Rows from block 3 of the text decoder, named by matrix and row number. Rows with one number belong to one attention dimension. Each number is 128 + 32 x the weight over its row's rms, rounded and kept within 0 to 255. All counts start at 0. Numbers have three digits each. After the name is the row's rms in percent of the matrix's.
# q: attention query, key and value (stacked) (decoder.blocks.3.attn.qkv.weight, 384x128, the q third), inputs 0-127
# k: attention query, key and value (stacked) (decoder.blocks.3.attn.qkv.weight, 384x128, the k third), inputs 0-127
q.18 102:163185149145185164139167132135144137115154124106116130105214130076131147140062121095142154162151048091110129160093158133127147117191121113136126101084142128134123174100094065108148142087145121151139169143079063112105087168117140124150112147104122069185164119126111146147161113144120157142047147069139092149089137156126135170155122153092065088154098122142203163099121097080170109120083
q.19 093:061142159086127076123120142087171128117141049176118093119102126128117080091117149107124132126149136134101106159147143162136156118105155135058112116160091168093146138152125176155096124185146138138129174158155125147125104119064119147151179135111081128067169168113107164098125175100138039137212076177170149134185181114135165135106092105121126132058161137124125153128129082106102120148193
q.20 087:124143137166113102160080106138134106102101146086122123150177085157101181188126118154091173127108102112148180149132087166068067116075152164109127112120063126126174088051118181128062124152105106153132164042130157096085084061131137188120148110105135152131159165128119147129133113089139123098159138176137110124144141135143181084081148112105163160163198119116158117139145150107156167099179
q.21 095:120122156176084164113165087153067178157099171108082163062095093161158194098112125132150095130115118115182157166113093172158144133085175174072127140094140156106130076172138138159156125114084146121172140167141123198123120104074112121095109155135107124143138154116149115155151120170097075077138181182067117117081032111147161136117170137088135115148087142128139098095165142153133116131128
q.22 091:115132096141111109145115136121142088116137181077143090106140126167112117182123132119117132081166186161116122117165174161106141108157123124111145172069114150114124054152116108135101088192033125083130080076093184164111106157112108142127100148109138192159119097133140129155089118036100138121108104167123177090193163144133201136168145138088186154124118127103141115151151173093096151076121
q.23 110:163107096150163117119052123115155110132147102193085067120189134169105146135137110136102175068116171084126175179135113102139098114142107114120190132176111107089145168109107102152156123135113139106133142130127126147107173114103129119134113140140126189145177080103124116074088140109115224117200162176145159107139107127142169087130077092117065155132078067087161187106104133072151138146114
q.24 094:135096087114186152142169132147112089190125128153137144141116096133128131137081138106153138203139083226132195073104130119171093163122144061142160098101193136083086119028120090120155089082110119131129106186141123120131184148114063126145126120157138103172131144122108104144129091088142140120156118094164139105152123135140109130107108152184134135134049117120123139167131195078130148111084
q.25 102:135049166174088154112116075103094200121161151099116125098188070086109144163182166103142092151138091105130134159100148143164150103104141164083126129099164110103166077078146107140145118119139113134139191124112084097164108133151131067122121100142106109118149165154167128139103115158155110090085141129161152166128066078203142157151120150063141152143179113143130101113075086196102181154133
q.26 093:081134142147092074156077114160076089143084107163169152101135170154119093156098163143120130086081120168119132121195091125098131126132121180094111170131119079073097102113139193160117102139155131075082168129109159166149105148136121128147104138079106147145128106165127111157146106109130118114127139170033191124148118157113166083144146094127122170177119061189134120125157135195124114111035
q.27 104:107189125148140092130181142130112142181045102129113123083097161099137113107123144101064152133169144127077118107142130102145148102096184187146109132143154140138171101124140159141159097140143115155176124155122164160140130136093143138122151152096118084096084147108127083117152120123147024150127157100064122209162151106102069095121212090103129105124111149157090059100131112133079127184176
q.28 101:192154100140128172109134075065130189163144145094109170168160100087147141115178132154140126189132154102117145117137141082103150124090119141137202082113076117136134126086118092144153120129143153144146126057184114069090196112151102073137126140102127112164122119106173137067079140155112150120104122100134092127143150065175089142148111101134109194124108204120075137109054101157137123150156
q.29 102:154118155209140134134163124148127214137074120144114115106137127107153125145109125108136125090158121063152103153123119145113125072107082161118103097144114144140127150162128157190103206163109084159112088181146151174115150145078130141119095124156076158107145173163074095160153134167200103145100219111086152139121100129069151113078155111163094131108142100122117093059117146080174100156116
q.30 085:164099154059141070172106136123183098104147136094100125097102127143121171132115153062100127114136145082110130156057143180158115104081152110170080099168178142166136148114143109107092175053121097160108154126119094077122123131100136100180133101105126142112082171136136164140138113131144146080179150093119129141158167135139120081112077073163173135146165166082149152143118143095208215117131
q.31 101:140158117047139127149174153114178081122107107133133178134109139128118085082132127076090125118151137104090147115081153133134118169131119119152078142118150205183096096166108085130163139110116129195184163090164130091078133126135124172120180154114129044147105141155129131083112124126120119167085096086189106129086151163115117131197104120161146127141149239093133103149144099073146150097137
q.32 096:101144111139165164127110120144117098143101098108144098109148154135136187148191191195109105115211111035150142116134101123142145132131093132177167114103109164169126092095096143100113148145151105186132081113119116104147103103102152158122076106093137202128169163085071156126132099100141089156210126072114087138163160136151079100136128143128143141097190093152103075109152161136090068118115
q.33 100:118075131147090116128100078111115082146068106156137175181168139149096119113137123140038129138169143096125031147104124096144130090133073095152133175183114098102107113130101143117196150133124115103136060118147205130137112132202168129176129131104181051079120110149101131126089174162070122117123108130148134164155145158128167106127143109152108123171193146134129103133140135139175161171122
q.34 102:124075059160211193099121101145158139114167098150182110213139089103156131131167108098091121095098153158156090146201157090175126066170095105131118126165075124182077121151082115062154136131108135052112114128115118116169102120134088116110148108120133162158134148164117118129112125154188128101158097090153138054124124140146118119090107144119151127127102123131055110151174165114144135155144
q.35 094:173192112149111138091127066086079148177061207074138151144124127111104166097109119085116160124123138136160066108089110083131124104162098133142152143118169129119183125114087139147137102124184107056151186158109106184108103141132157126127152103207200119099085119149130141114148066160112110117131144083119135160110101144129143154120182110072088122103170156154112136068138159124107148188109
q.36 095:085173131140091072124190113094144146117090106116103111109072171150181150136150188145120145206113099163138138160077095193182075139145104096188154131162158182152166155128184131147105142113114091139152117137132090083145121161092097168128122158111108156084159174147102068104138171082134099107128111180084132133094074170128089120165094139082122070147151124162097114121092111149092123143091
q.37 093:110180136119066099096116093115162143155100099094137107111106128098146151154159113142058132100106133126104119096092066161154078126166135076162126129111117152193160098123185136125150152173098151172114140087085079097100129136143175117106115189087157185130125112190149144057082082067087187123151082141115089169081139155186157084155141100119127115143133168119123152151075166138127148121172
q.38 102:065111115164095110165065153165144130139152136133100110141080158130111096158121149136169143091109131099134105150182152127083148092101149158084104183167129096051110129125134076140101153209111114164074107124137159111108146168091142143112166066109093087124127126133150185174106114105192120116171120101143161073143118093072161166106129144213160167149074095094116088119148108163072133118143
q.39 096:147188133077088130120092114072144111151114116144125201139158133120142094152066121089085099121084093135130165123097112141103113140132135133102086118152162109137112126132176085119104121180125170151138108155092096106224119145177161120175126119109128105144114106126128155157111166122171155099101120080090076155102059151184124165144123086111064174166098099156149101133091113155231186158153
q.40 096:071073121130165179088152140155131092118165130109142117118149133097060038146126149121234137121121178183120121147135175130128118133132102111140091105120087112076126130110123136104100104149152096100089129076070142142126140115153157165126167192126133146131110078119179133125103135095105116171089089127225159110126129083087174180109076128115128108080141127147144173139169164163066148119120
q.41 089:157096154133152124152150152135189097144107143078080187105101148126089083139115133111121124130116099123140127169151058179115096134107097176167107125113181205152171053103121070154168145162082073214146095085123135127140103154142118125153105166118211093186143169138150155158159168125130123097084086104137119113133082137119097153165147131134091130108141175117156080092119138174140123074124
q.42 098:188157084168161148086142147166126098140105182090133173143185095122110104125061130099176195123193153081181111117086121110128081140071120118068147171090150159122134126100154117156125153139130164153168095150103155161106124098089129132097124140187097112152175123132093048208145120166104071126126169094102145129154080123086143120176127140114167121122108112123146072075149118100091121105117
q.43 105:156107157123112101116084157143136194133140130183096146125139077074129161109166101112138086120098176096151168140094125173132086119066145154125102125119071092097149124143144080166139153090169119156130164134145122103179140117141143064167130153127122140102086151156121103129066126193204142040061156176137099120140192106104186148142100097087139143172119096174111130111165119161105179163143
q.44 109:148138153085134128082145139125140200134163154136126078131171110148179110119077116116097173147089105123106140131066063172104099091133140102137152148115184155132188117082078091104092114128131150146127091155071147113173153123118082131079097123122156128175096135103110101144134176117085100106139085111197127183152157123126165172035118122074154115158150186076167091167123098100172155145145
q.45 098:140160133129095089134156151144196184158127123125059210117082162153163111105151144142108102158156116090085113132145086136173109091078185164108137167134147122101096174168208138165134127168195151147130093113165075102131106095111113089145120156150121156098185130132102077170192088148114133146107146111092135133157135110055121093096111149159098115110106120161087084086122120152087067112140
q.46 100:194173129137119134101160091145137099093129136063089145150170100095061134060087093127103115144153122097150098108119141111141132120086145177103096150087110170146146151159120158177191102113092168181155188135144182102109135135109142094090166110079135138129141172115166165149072140161081103093152128147076052106160150136113132163205175141131165148120084191120107148101135117092102152089127
q.47 103:127128098137102155113089093135144166048161150136160115134145127102120119066122152192100123144195146107142137114106144102120108149063095129102088144159056125151127147083183149134076187148157167159135131115164155092137168124109172141124149134156083184079120183169142102159081113165108089160145151194127089134165165114081131133054081161132118130081121139141085132067144120153070114110175
q.48 098:043161162144113138112087146134107107180119129157117116128153106123098075207182136105153066111101188115075196149124191122137151138149170171137102137128098065077141112126092132086081113123166079110081139072163120146072109096196166133142164134105109102071104089064134136118136130115172102135110169155112178089107105118159156151142115110114116179144146137146113093144148124148136170180136
q.49 097:143166123132128149146120101128150154111113109119176131187156111073135093095179189169110124198170109184133144144128110099118126170134058134128101141109094139134145174134161171120121072166152168156158108079135146110167162146169195151134071110099096151100116095102149092150120180108156156094079170078097098146115163076081075177118086116109085070085140073157083127158137091148144155128105
q.50 095:099154102086158154158169116137190136152141092095128093149107128094161154172111107111166114093146120081163183109148159134113133154157103151100152103109103201169094138083088083189138142173096098160145129109150105119121083127103081137160110139101136089146168153109055185116153138138134144181176129095161156094139108131097074209063100165125101101107078166126157139120182142072151080083140
q.51 088:101152174088070095111117141161139166101099090113105104078100115154132109134135164161111075101125114175148149125083102176124128200179136109153136066175152152106116143108188168131113108134125151081098049120101100167172159130109139194146142168104078184111140141102099133074132189049139117103114101175113094193098122095140162120140100122113094118131145159145152152154116126128182106124199
q.52 098:116203118116089099174109125155121136112165088127083141129104132123121147189140057096207126088104090125111126133126145128129177093168186161106170152109135126073064159153135162112179107130175137126133140112152094149101075097133113063114088105068133148132161119110066189127137126144140151125121142088143090112114188091090160174146157134068118089163148142065147197158165120152132113094162
q.53 106:097141107149102142113128142139091095103080167146131176095131150137081077158109147121152161131080154116124134190177155128081122114066187141122164141138095105100199096173136114107113113120157109108072100092080143155099175078152148144094140061082128112114144090096154185160148130148094102085153136109123151128116111103116128126156117074049213158194147108120118090193133123174085143146162
q.54 101:094185084104098118098141163139181073178130127136156146171139075197108076147087141125110080152121038097116125127076175133133076146134162128061082169102132132118133117122189113089127121147141126179197149167161112122112078135095128154089142187129155038094108123139129118156165180120116100162134088171161177106098118112172121147130132130172126145079137125127091080124142101119115131124147
q.55 108:180099130134159055119126154114140181145086128151195107116105107145175146114141119114088199103079134150206137107147110137123113173134101142127181085147177114121103077097162167180111152106113116141181075146167137155168213105104116115104111162122133145122104099157141064063141145112160144169156137118147101168118113134099186120141161093135103085099112073075085131131104138091148078151173
q.56 104:063086157133117146124088172199159129143177114086135119120103119119095112170139119132172094124093126187126154096112172124081131115171134124115107073157120091082098148037152125071088113159161139126079131142089082134136109181153116167114118158141080132085141172111067147144075106100162178126132139166172137119154184166112129114101101140177093166100113125156164135150110211178163134160124
q.57 100:199172087185123162134082160163119068110074116131131135120141180094120016162131087122102148129152167047055093156179181077115141158147123128146094148166139075162145145139140141141125129157161114152096126104140142138065122155141169136124105099091084149140162122157148117109151107126123148174168129108085165090159144139094055134166091119161119143098141166129109123147083095111094112096103
q.58 104:090072149075132113144087147142133178094165128107122117116141114106155084106106137073118101088132144122146186169106096114146151206167116117114132180119128162121110086066091167193081214141116161143119151101138058143127100138139154112143133154122120212143140131124108069171099109071132129132113161121086137124118117186127112158075077151161090156161106184085165169132135093087154097095114
q.59 100:139110123147143126160090104129127080149159166074164117162092115174124155163161068147104194124135099132153155066135156141138076157175130133097136116106137080167088105097136113119130123094112118151165134115150181085102125129114099121046097204134110168162126146138086131073105075125072174192157077162153138118139162124121152087140152189171109102071175138097149125131116195158133124101067
q.60 103:111130103111127126132138089103121098104098118159123105056167145129134144148162165172156183102158126120156139092104186079133128140132114177067104062164193131149157165139134139203145124113103134080144182147149180123131188068156135186078155160150051154104100134095106110121112149160098100131153115123119130215140158108107095150149144118106127109171136112131058087141051163131093141153107
q.61 106:132100129163164106142084199153160104176142152109115066156133097151150104127160088096110159183134145193102123157117076112094099098103173131081103202093172136079147091101103094096125130156154114150115112135128106180080118177122159139068113127169171155137090124114106058169096129077159163131095185134149105071146199167094156101133141138139130149133077079092135090158121159119122165148127
q.62 106:137128100093147158134190141118121125132127132134125155145076130096116085132149083156145129151159169088106161120150150160171144160074140059187154108175118119119112183152127102157153130099167086159103170136186142061095152074162102115118166106139121079086150140112136215052151119143117144157161071074153138065116143108143090112159082103118165134092139128117098110165159119070078103141194
q.63 101:102091133163133179123122131137095178085111186160142136100145181128184116128114175140166156150153148083086120182179104104094073107063163140097091187152146133111164154170097127169126143158160147116086166142097131116121126135105163163068125083147102137135151113154116112178159077170099113150118171126104125135108075149072098124044103169077138129171076087100121107129125135137088115159052
q.64 096:149115170127129127072155150124165122139144169171056124102086095096114120181113113109186095153106142139128152132121100166117146184195176171152141106126116140070146127122142196106052077161182135182131084098125109139107076152068115106145148092123106099130115121126180128102128181131084127131143092164125149119136130104109131120083146096164118111159098148139144142225164102103061138058171
q.65 103:172124089141174158149119155126145113168151118169080127113135097105130115192106053073110118128103078103070114130148131117130166108199117108154122151149084125096179113147134102110124109104140116135138178153176099131081122161101164153133174153121177105095098106083151153077111119157075144136080136143068124165107124155167170155143178022050133116138112064128156139119115131073181136144134
q.66 108:141119093157114116093172152162159177126136152089188121156101100199092152098130122192088108082126124153191172084144143118106073121106132122128131062090157113155153104140132129139125092099161128072102182143134097101161108138178111163125054133121167075181082102119162104170111100101166168064130094118140110111134138135095141158166133162130129157086137163096070152134131191130147071131062
q.67 111:092136137139151188124146105104101121143169096132172130149146161091153140137071068154065130110087091212081136122092198101064145116062138103146112175146123072133147160120089127153166107086133179101127200147129156180072104127163108058145163110146106099116114109077181130142106129115133141097119113136116182153120116082153157151130144116112138120139090178133131164146094114132044144168123
q.68 100:086193131111136116096179145116138156122084194180092186071135095116149112158117132083104096135099126136085174097115086099101064085120123116159184075126143167094190134119187086086110145171129085164174170143109147141113122108165175141170187161100161133081118114146120161082100171078134145141084149134146076131079097135130165176133094091123090127110133134123140135191095120144131110130083
q.69 102:099058113181121158115083139163176102123116110131146053072089131189122155101111121185085172101159102118104057101160180065102150151186132082146153135090112152137120087129100154123114129149178144096113129144203150092131129140105120110181130118113131138115112161192111126161123133078122074117126140152162127125138093147171091059182181120173113086098114113148170123171135137118093071136126
q.70 101:125101141131111151144133166154055108115093098096188121131165185151108132114103108121165107104173142141157171133153104157166135129030129174097133132105118134164131158158048142146170111087144178094155116131143152097180161139135084110110084095147105127123143132099107111195124063178184156116106099107104120149159153152056103093181087171105168185138093108107172103061134110114119133129166
k.18 100:115088145107124085118113153122094143181120149118119138052035157174136154127134160154179103059120162126105135139171084136111100151150186122086125137103148163103117170145131138156125141121110137071126078098148148139154162145079182151145091088170176115166067127161124136098011085106164182139204115126114130128110145131089175139099118090172108149152083105132138098131148117147147135139094
k.19 096:155124143156140150118122073099071059131089169144147117152158102113162187137054087099103128123149133127136122118167151088101155146139158167149108128137118092228116079097140083147152080156146118151148167185092077108190078158155159098109153048129118137151115124102135098090180110198093112117090156141142091134090163065140124104068162121099097110143104118106119124151179137158118142099150
k.20 092:187133203181173145102153071117150084096180128173172073129146089106110118061106102060181113160134151146114159086129116152166132101110201075127169148157100135125114128130130145138107096096160125084154092201195064132103124180124120120136142123104140111118154163126079132089158169090136129154113095087150100114145157120119083186060127137096079116095151110108102122131154099157115130147137
k.21 093:136127108106122111158033153108199142118177135110167134132174162154096133144151127131134129108099167166083150134143182138137089100135123102136149079223129088171139169122151116105111103150137092068116161070146180054067128095097163156149124175134141077115134067120175140111105145152100141106090113099120127118098182088142138128179139157051123137176128112114117123162091167122146142192128
k.22 087:142166161129107163140125088175159089046156114178131149133134125076179114175110119191122119146096123130138178136082091177145070150108137101174148087118121159097139186100115074163118165106142129170126151100198064152112126083122095131151129096164119147096101193109144060147159192116153101113127138111112117142112119151129132105149162148082143046129115196125118074163141172090098126145148
k.23 103:154150149142164117184122127137166116159140182156106123130108105151137173105105123152125093164177083128110120060119080125137123101108139101130062140083111091116117128141097152146136193114131128126146140085090131106102057132119126159152128078217138095129123143052131137134129120087148129140164128117157208175091130038123126168166117093091105100158109190140153130129148084241108138124150
k.24 091:069174113169126081139106142173166170123087100105127132133093147119097097168165119180105103116114134067101126151106121104100199134134117121129103113080068118101115164167141157118117165140103134085116176102178161139046160072139154116124092117117112140140106125201132114109109125100175077164078132084188122179132103133120139163087098102117191136091146112151162151126197166145107078097193
k.25 094:191091110077095140082111168069138115103135169129162118093123150132155125084137118142102138182110145172080174120121129126117092179142147038146115101121114100182147060171134179097153109182107155132134139119169125092117093176120151158139116176104205121117077110138171163146101170145128149173117061161163110121107123118155122115169142113108092151096099110163144115136163075066185168091103
k.26 097:150096126148124200129177113125179109090121138129098096160101093086136158117133143127093121140172141160151163155153134115135101141072095137125150118134170123158130165180085105138166077120131108170171111118146131122068136093090053108102134124131159076129143162118058136091087141051069114098154144120104030182120135107114116094172132183071170146176160142169128158136107104149160160118189
k.27 098:109082121128152166123102129050162125165142153087123145200149104098120121165087077089159145103093134146135139165210158151128158164135111143080108156121161123118132164136112122118059084168155170135076134127078081170097170160107120104115140131142101165192174110174084097149100133183075132063104153157195085112122134129118135089088163162109126139112137118126070178159098161115130177111122
k.28 097:110173098101106115149078133163116169154119126082153102131136142146148089109124093098103121163116156175127127109092069174161124136167120095077081166152147122123104110100091198130131119104136213161125121085072122117092050119149179157135123148096117182150124149137105156131194137121186106171124110112167218132083103137121146134108148131114097177097111133157119089132112087049187090111077
k.29 098:092098095189164115150111136111153172177147146115108138189108121137041128099107125106153136132146113207119144145192169144134111071127112137161135153137143168088107106144142149095113103154130088122147107099097104101121147134132142157117174102169133088149103093077187151110083127142063110108104105149070149076096126102172099126109118163073080138165052095110124116138120092210098161160194
k.30 082:092130115133198138069168071111110131130165167144127176133144114114119143114126069148203109110100147138153100090142137100121179119124123128075158127025099129131165080124127153116122084142138121109164086177125172123177144137135140129066086225131149155120143154092156151154141101138142112135129093137094155162132160164152081146074099096165070084103121128067119088093160084137130095175163
k.31 098:088175150145147088118145091142087112155131144113132137168170132155152124183140139158165149085088141112167093150183125179115143131192129156092149091124145142099099117095111151141043161086130150122113097187103144155194092131159084102090033140098105167150188154122117101169157136149158119144115143107128137119155182190091112083065077119193097121101138093096118143157176109118144084143131
k.32 100:142149142085181184156114179127125171122123087185138145102162132179105106152138110070173132107090170142154146097136113106139111114213135128147121134130122123047077114107125189119116169109110140160078101136158190148144134098106105099168102142106138054128110135082141086143151109066140144171086185148161148094116125119074114170186101165108150133143126056113145164116097086107184173118098
k.33 120:138110066116102139109185148164156153169152072104136091078128165101098152113133122163142110138070129179131132095132093205111107116113093118157145085077116113124143132110136181154060140156123160160091145145130171098112140171090122102108190117147117137161097085136171108171119122052117128111077144151133184091159158162172171183182149069166177172135095107128092137171113089112100155085108
k.34 108:117126138094069080088180127202133158131137146086158120142098174071120131148138167152111129138172124075148113103093126137124178154099105138173129108127089131131139134189152053110198126158089096154141118139140044110143121136133172142208133110117095145090155081168121187135150105139072126172100129121105168164123118127193084177137097097135208117068141115148129143163108149126149099125090
k.35 130:070110103110130151127091124119153117138118064152127111153164164134130092130158111146110102142172174156113164140115092152166227098140138082177180088084137111150103141141116159158092136116037147129134150135190115115126136102131117119108161175127083179130111060112088133121113175103160148129148121219069118123126170152131123108115108157157149090188141168214093161167128104081115143155146
k.36 099:092143172079215155148071119171080118127110161118114156134119059140149088152150119108080148062116162117133127168134183088120128137121052115085116111098106179139153114130168116143140058126129117156105148120095128119093158082172105101121138164100149140167101130082100188145074102211084151154129153146118091148072143172120157089108168154146160143184160099097154127151142173140117087157125
k.37 119:137126174094133126128092124121092119111105154166111124160155099119157117159138101081158125079097097109106152146124120134096036146087119118070117167127177087141175136148059137159147153093155079108162093141166086126154103112114047176152086089134142092118170222088167118151140185153148142145125169099112136132104110201104121109134169115106078085124165082111178165100106126114180092144110
k.38 097:175114108130124166127159130152108111095088126160156100158133102098114108098143127142113114163166115138184186137090121105113092204108066176166108089164117153174159067109111162099171104083143120132163130122108085107167129112121104143106102142178121058166109149113085070172104142161087080125121129163111090085168126044149088162144104165045093149105127161123146120082118136192151151085124
k.39 092:090065112099159159099154145132135156144205122177162121129122167111141158133188096220110164064158147110115148120092131112106102157066135095116149169137160153126135058159114177132144137047142130115163092110160118071137101180126118150089052145130158090158139132145088163140136108075158204142158166102102145106151122083159081105128076116160165137116113110163158103131133152112109104103113
k.40 096:187142168113049101132140180096110100144031105104126105086096140137131204152127183108102095136105097094113125135125073159136135175163170169167115090128117163122192116145132111146176183138122094185092130139162114098124131060136144132103123064143108143085099150122141113154212157075156149115128114162115094159184133134119138194154142141126184124135118168132077130129138140091114093103142
k.41 090:091130120129124117150203098067146119080160125176197128113163080120116158182206129166152119082102227137094143126079160153088135156139105081142124117161105140067141127088157158088099077057142172110140134143122135150122104105120092154098142158140126093130114107124091139223131133115113165113098121155132115136101163148090136115098121138136138175176105109075155128160167097103100080141178
k.42 099:106110088166173164139074116131127144167125056110098167108134129133133097108132146102148115179141159155127145195117139162136113084161163118133196102129114158129105155127099121108067140144078095071078185123177056082099137093129089181153161111210097130164092095148204156134158148088183134164080178108144128097100121152139122130091135111122081138170127131143108151168168150171093154129129
k.43 098:151109133134182149083126129077141135137140186108133129128139132145200125074135124083094162164115128143148077077172069088174154056115079115146163087152133123147162082179105142106158131146135118169172085138075100075137095130149182121095113161098178097143121140151156191140106151100102111161160084156147058127167078126157107132094100113116122143152061108087143077146080109139157174149096
k.44 105:127124146197146130153118172087150162051189131168133115083107119068147148107139114121149161086142130092125135102102104094129121174142114105125098132106105141096103155154136128096124150147132120100123152137201105122108090143166179068136122055145134092139090074176152135126127144153201199140150158090115206132142106193132126158079135112179075122104065105122109163108177184110073139137135
k.45 091:162137101165190141173128127074087117143144136130103167145132106083190094148109117094094119113096097161176108199143181116122157099148102142071117155159131102137153161147109089068131043123136151102119119139083094152126097148125122203121185150156119070168110130066132157134089083155100131087100121100179099078083092120134094095187134149130100207165129088123099130134112137172139119150103
k.46 098:139117114116150141094134138117088143165149114123150197159181105169134074151149081093173131130089232165094120149119067105123075075175118091120154113174150147174155146076095125159070101107114094108145155089072135115168102103106114133156109145129122168143115160154131107168164133158152066133107157117147127180082169131156194126082139137132098113153154113093151118149087126055166163132071
k.47 107:160151166124157153111136130113107155215148079125101114154181090168141085121098122057090144178142116145120047121170122118129129089155141115147131127121125172126147122108134096126154046157131090149157123173128065088172134162094117171117137120096087116185144126068170209141182142166189069159090157121174095090162099117170136097106161121075093109126135119107106102123115087110122137114117
k.48 099:186128111113137105104119080124149096123113146104144092120122192118138161036136137128083168156118089171166172112201110184127124174098149169129111103132132110144151122146108113136153180075151175174101136143084156114171107173152148104101096146144134145094168154156065057062134120077146149088127065153157079113166134096152045159168128162101130135108100157172080124113107139144131118097145
k.49 090:162092143140148132130125174046114124200147095094077130122096100119119057110079107155111151120120148135063078118130150165103156118157130127159120178113130197089090092102122082094153134100131131134161084061111070110136101140193146127115123109118129148147146164143042180173130095151136104147145166140118069137159064094143153132191122107200167147080150122151121098137143116080146145137138
k.50 091:101202140221135065177125070138062089099087141187132161101130109149074157160118164165143123131119129117081124096166129154104134148158151140088094156163133172103109161101173173098119153088138133127116133080120147158125128171094178155085135101123106118124161105139146149094073082153162090119113189143106127072101121099138135184109123123110109130115105135103147079185202132160072101165143
k.51 095:141105179086138113212147135087138105142180137146092087120123076072142182147129099125101136141150120089069107138126179135100149132037195195167111182194102120117176121110130037148152097143194097126123144151115120114142147139136126107096123113079148129122153145120068175107125102155109146147133152100133138098129139105120113085081113114189113164110098092106150132093121183187088121102131
k.52 098:177072135105136066121130066146105099077111169179128145124118116103141139113061191120126129167107119106146173092168111122139113171124149168080102165186125130159111217133097093136144113104159081085087108139087149132167068119115168157082127162155125120081095162167150102132048092132116117143185114143108112111130126144126153155109122134177129154125140120138140095099075182119206159171083
k.53 093:169067118124138150123128074107171107129137151120127061118148105069133158041115154073140090145117164153192188109121126093169102172133128139089160113158163128124164102087063165172158145097129148122160107110146079123137121122128118104112152168123091149095153134155123084172179159076134141154130079119099108130131193139128122143149164148137141168122169174152066162102110204097115176088064
k.54 098:138125153146123146095124115113182082129110083167163110099199156116169119169143148139115141133116099094107116158122173150075118147151142107099162139148141090195181093123124087139115191100113194078126158222130106076199098167162113119117117081161087077210150106126116095085139094149126117088076128104153089055122170163105096119105090097160101130155152086136138105147150147129131124130141
k.55 103:042132173149154140214130140143188152145171148116111082138154060105075104185107129103121098152160069052105114101132179103144142033120152112134117196154080157104116148143141091120133154126141179133145147125033091161072116117120086120132137077145149139163121110110145140145149138166092134163090152148088165099143108129114102096102128158150164111110120111091133130158140106167155140146156
k.56 102:156094115162102114105147092110133099122060112144129098091094165109148150136163144152077124151152115071139108161138124112117160165058175159160112155144111131097203127170118114155152105140137064166155125175169154114148157131132174145119135112113127138128137126161103160087116097160128110144154073140160099102149076105131082174040068160089170137098125108140175113102085113138073055063201
k.57 097:133107094112139153151161115123143160165134128126101151151118136119118155093097178163165091145105125179175150148166097179063078118138125177073070160109124176074115143114097162137113091101119139175173080111077118182169106142128044158106130146170058136148202200113101077167155150108155119088084156120128143113115148113121151089113179159134105123130177152104105134111137087156132167069124
k.58 100:106155138180158100150188086143113074097143096148073167094095122181111174134186111165098139150149089160106077113151128140111095117130142154150087094096078149104082192109163101073176089106139056129172142131112188120088103118109092154111112146144138110118106137138147155073115121135203153143160135125175125120112149137170104073124153112101111081120101159116132140101202149175145090157201
k.59 100:160187114132080113163139120146156180085125090144125121137194136116117063172113189145131084154113150069128110139156113150100107081132119116127141159124088167083157177136131103145072141108106145129102126179154173176099114138092105137154115100118138164132145142101161126143149164130126115115120136082166150112150076172045169180126102169087155092126152063137135111167142015094148097136188
k.60 097:108133124081143153091121122073118189196141128103119197164135117105125085081094121078100104197171123112119156162173132136105110164137149147152119164158170153150129082179100132130114164138104115124103154082090102129099155129062089057126116123094106145101179087127124169209182132183103119103132130141142169138139140161092148101153063090150134097087141117197093123159152101135133181077124
k.61 097:153085102157162147106128105126187141096115123174112158151112160117169054148143089157141098088130104087144127142114096176141141118134096143206118120097069102062106182113130089084099165115123131106169111177158111118121107102192132149163162108235091099150110104153099085119088155126144141124141055148169076139155108144116110171067114153091133101087131172143131177133135167130097112113176
k.62 103:114196088138121068142099110163080103146087182103130113121177133161127164088067131100142119143107090129155144125153134116131191108195106181078107108132084125101139085103135199120108161099135132118107117101080139225176111153160135144119126139071091203125156129124137082159197093115168098152059153099147104146131113112131149156117157138163096177115182124168121117079136097143116129137094
k.63 098:174086102150151153110129153086106148136161139108070136137103148152097116077126129080124081090144114178180132121161137105140097159198090136138104075130158125091115112138121184107179096151097073112145077073178106143066126145098100171147115110147067049120143097057189154135081120114127137114149101112095110108167152143145171154185158147084117136133159152157094194110179139166099153126120
k.64 125:107157085174176150119091149148145153155122134096125175176155151162110133070123163157096141118106081116139123134169165091161221105143092090122100093133133149106084164132097127086112113146069163074101187156125161082132149106175137155053157130136102104163160094129073075140094087105143129120129187189083156166129114118101133145159157174138167138188117150132077095142163101171155095112152
k.65 123:095126145135100126117131048115170118171155135105167163176167145135072106072132159213101200149113131104149140138077178148112194145094095079123129098101171135122136110125175105143159135123093188150081149150110146108067110089169154054087102078125091149127167070117116116132169122121124117130162146180114093127194161155136136095117126151165120127125137171165057125154148124136079108143141
k.66 119:101147113121143080159111149123092133095148124112114054059094123087162183138147173092149094132153160087078083162113083106123109085170139128165117167163094156127155169105176144130126178161093129176114121104052150149112081121103193122127158170085141154137074113127090226145128178110119146113169121161124093121124132148136095127091152089144135081095159116134177107151123100158074189112147
k.67 110:162185123150086081091181106190149148172140156073119204149114131115067089121118200202142165142105131097133080113129126156141125130104093112079130060127172127136123131112194137108160130137125121143081114150137148089117115152088191153120107144102136078125114087116079100079098126153102027162138126134152095161123127129110139117122107118148171135176165127161091140109182107093101088102174
k.68 102:167094155060055150178167174142158128107160114119160140092112133042127134161166131075128115142116138126133145151092118171180137144125138074136134113115157109206117099143134133141159133125140050118142057084162094175117135166144146113171132100116153164102094189117177100152190136126054115094117103104140099114138092133088106136121082151121085103134144149187160151085125067082095113130140
k.69 094:159163163119117100148114105135119121095054155109141130090118111114128166133185107111157171156128135094136201121099100167175112151085125107153101110068159106159088164153088131126145104116124167176167108198125089131082040114128114136081142126152092111112108101088186087115092160136186163135140120183114180079121164152094208124112101191101150105146135088112154102165124136089094176126154
k.70 098:158123083143234131114100107155173139108148179160083144143118143103128172135148126170129109162134108138158072090139092049083172150135094170113072114097137171146119087075117189126087104131109114151074098139127146104170140171169109137176137111107094127171155116110126086141105102148114142168116140146117137153148114117145079141151102101181163141101151157099121081154062115191188130119049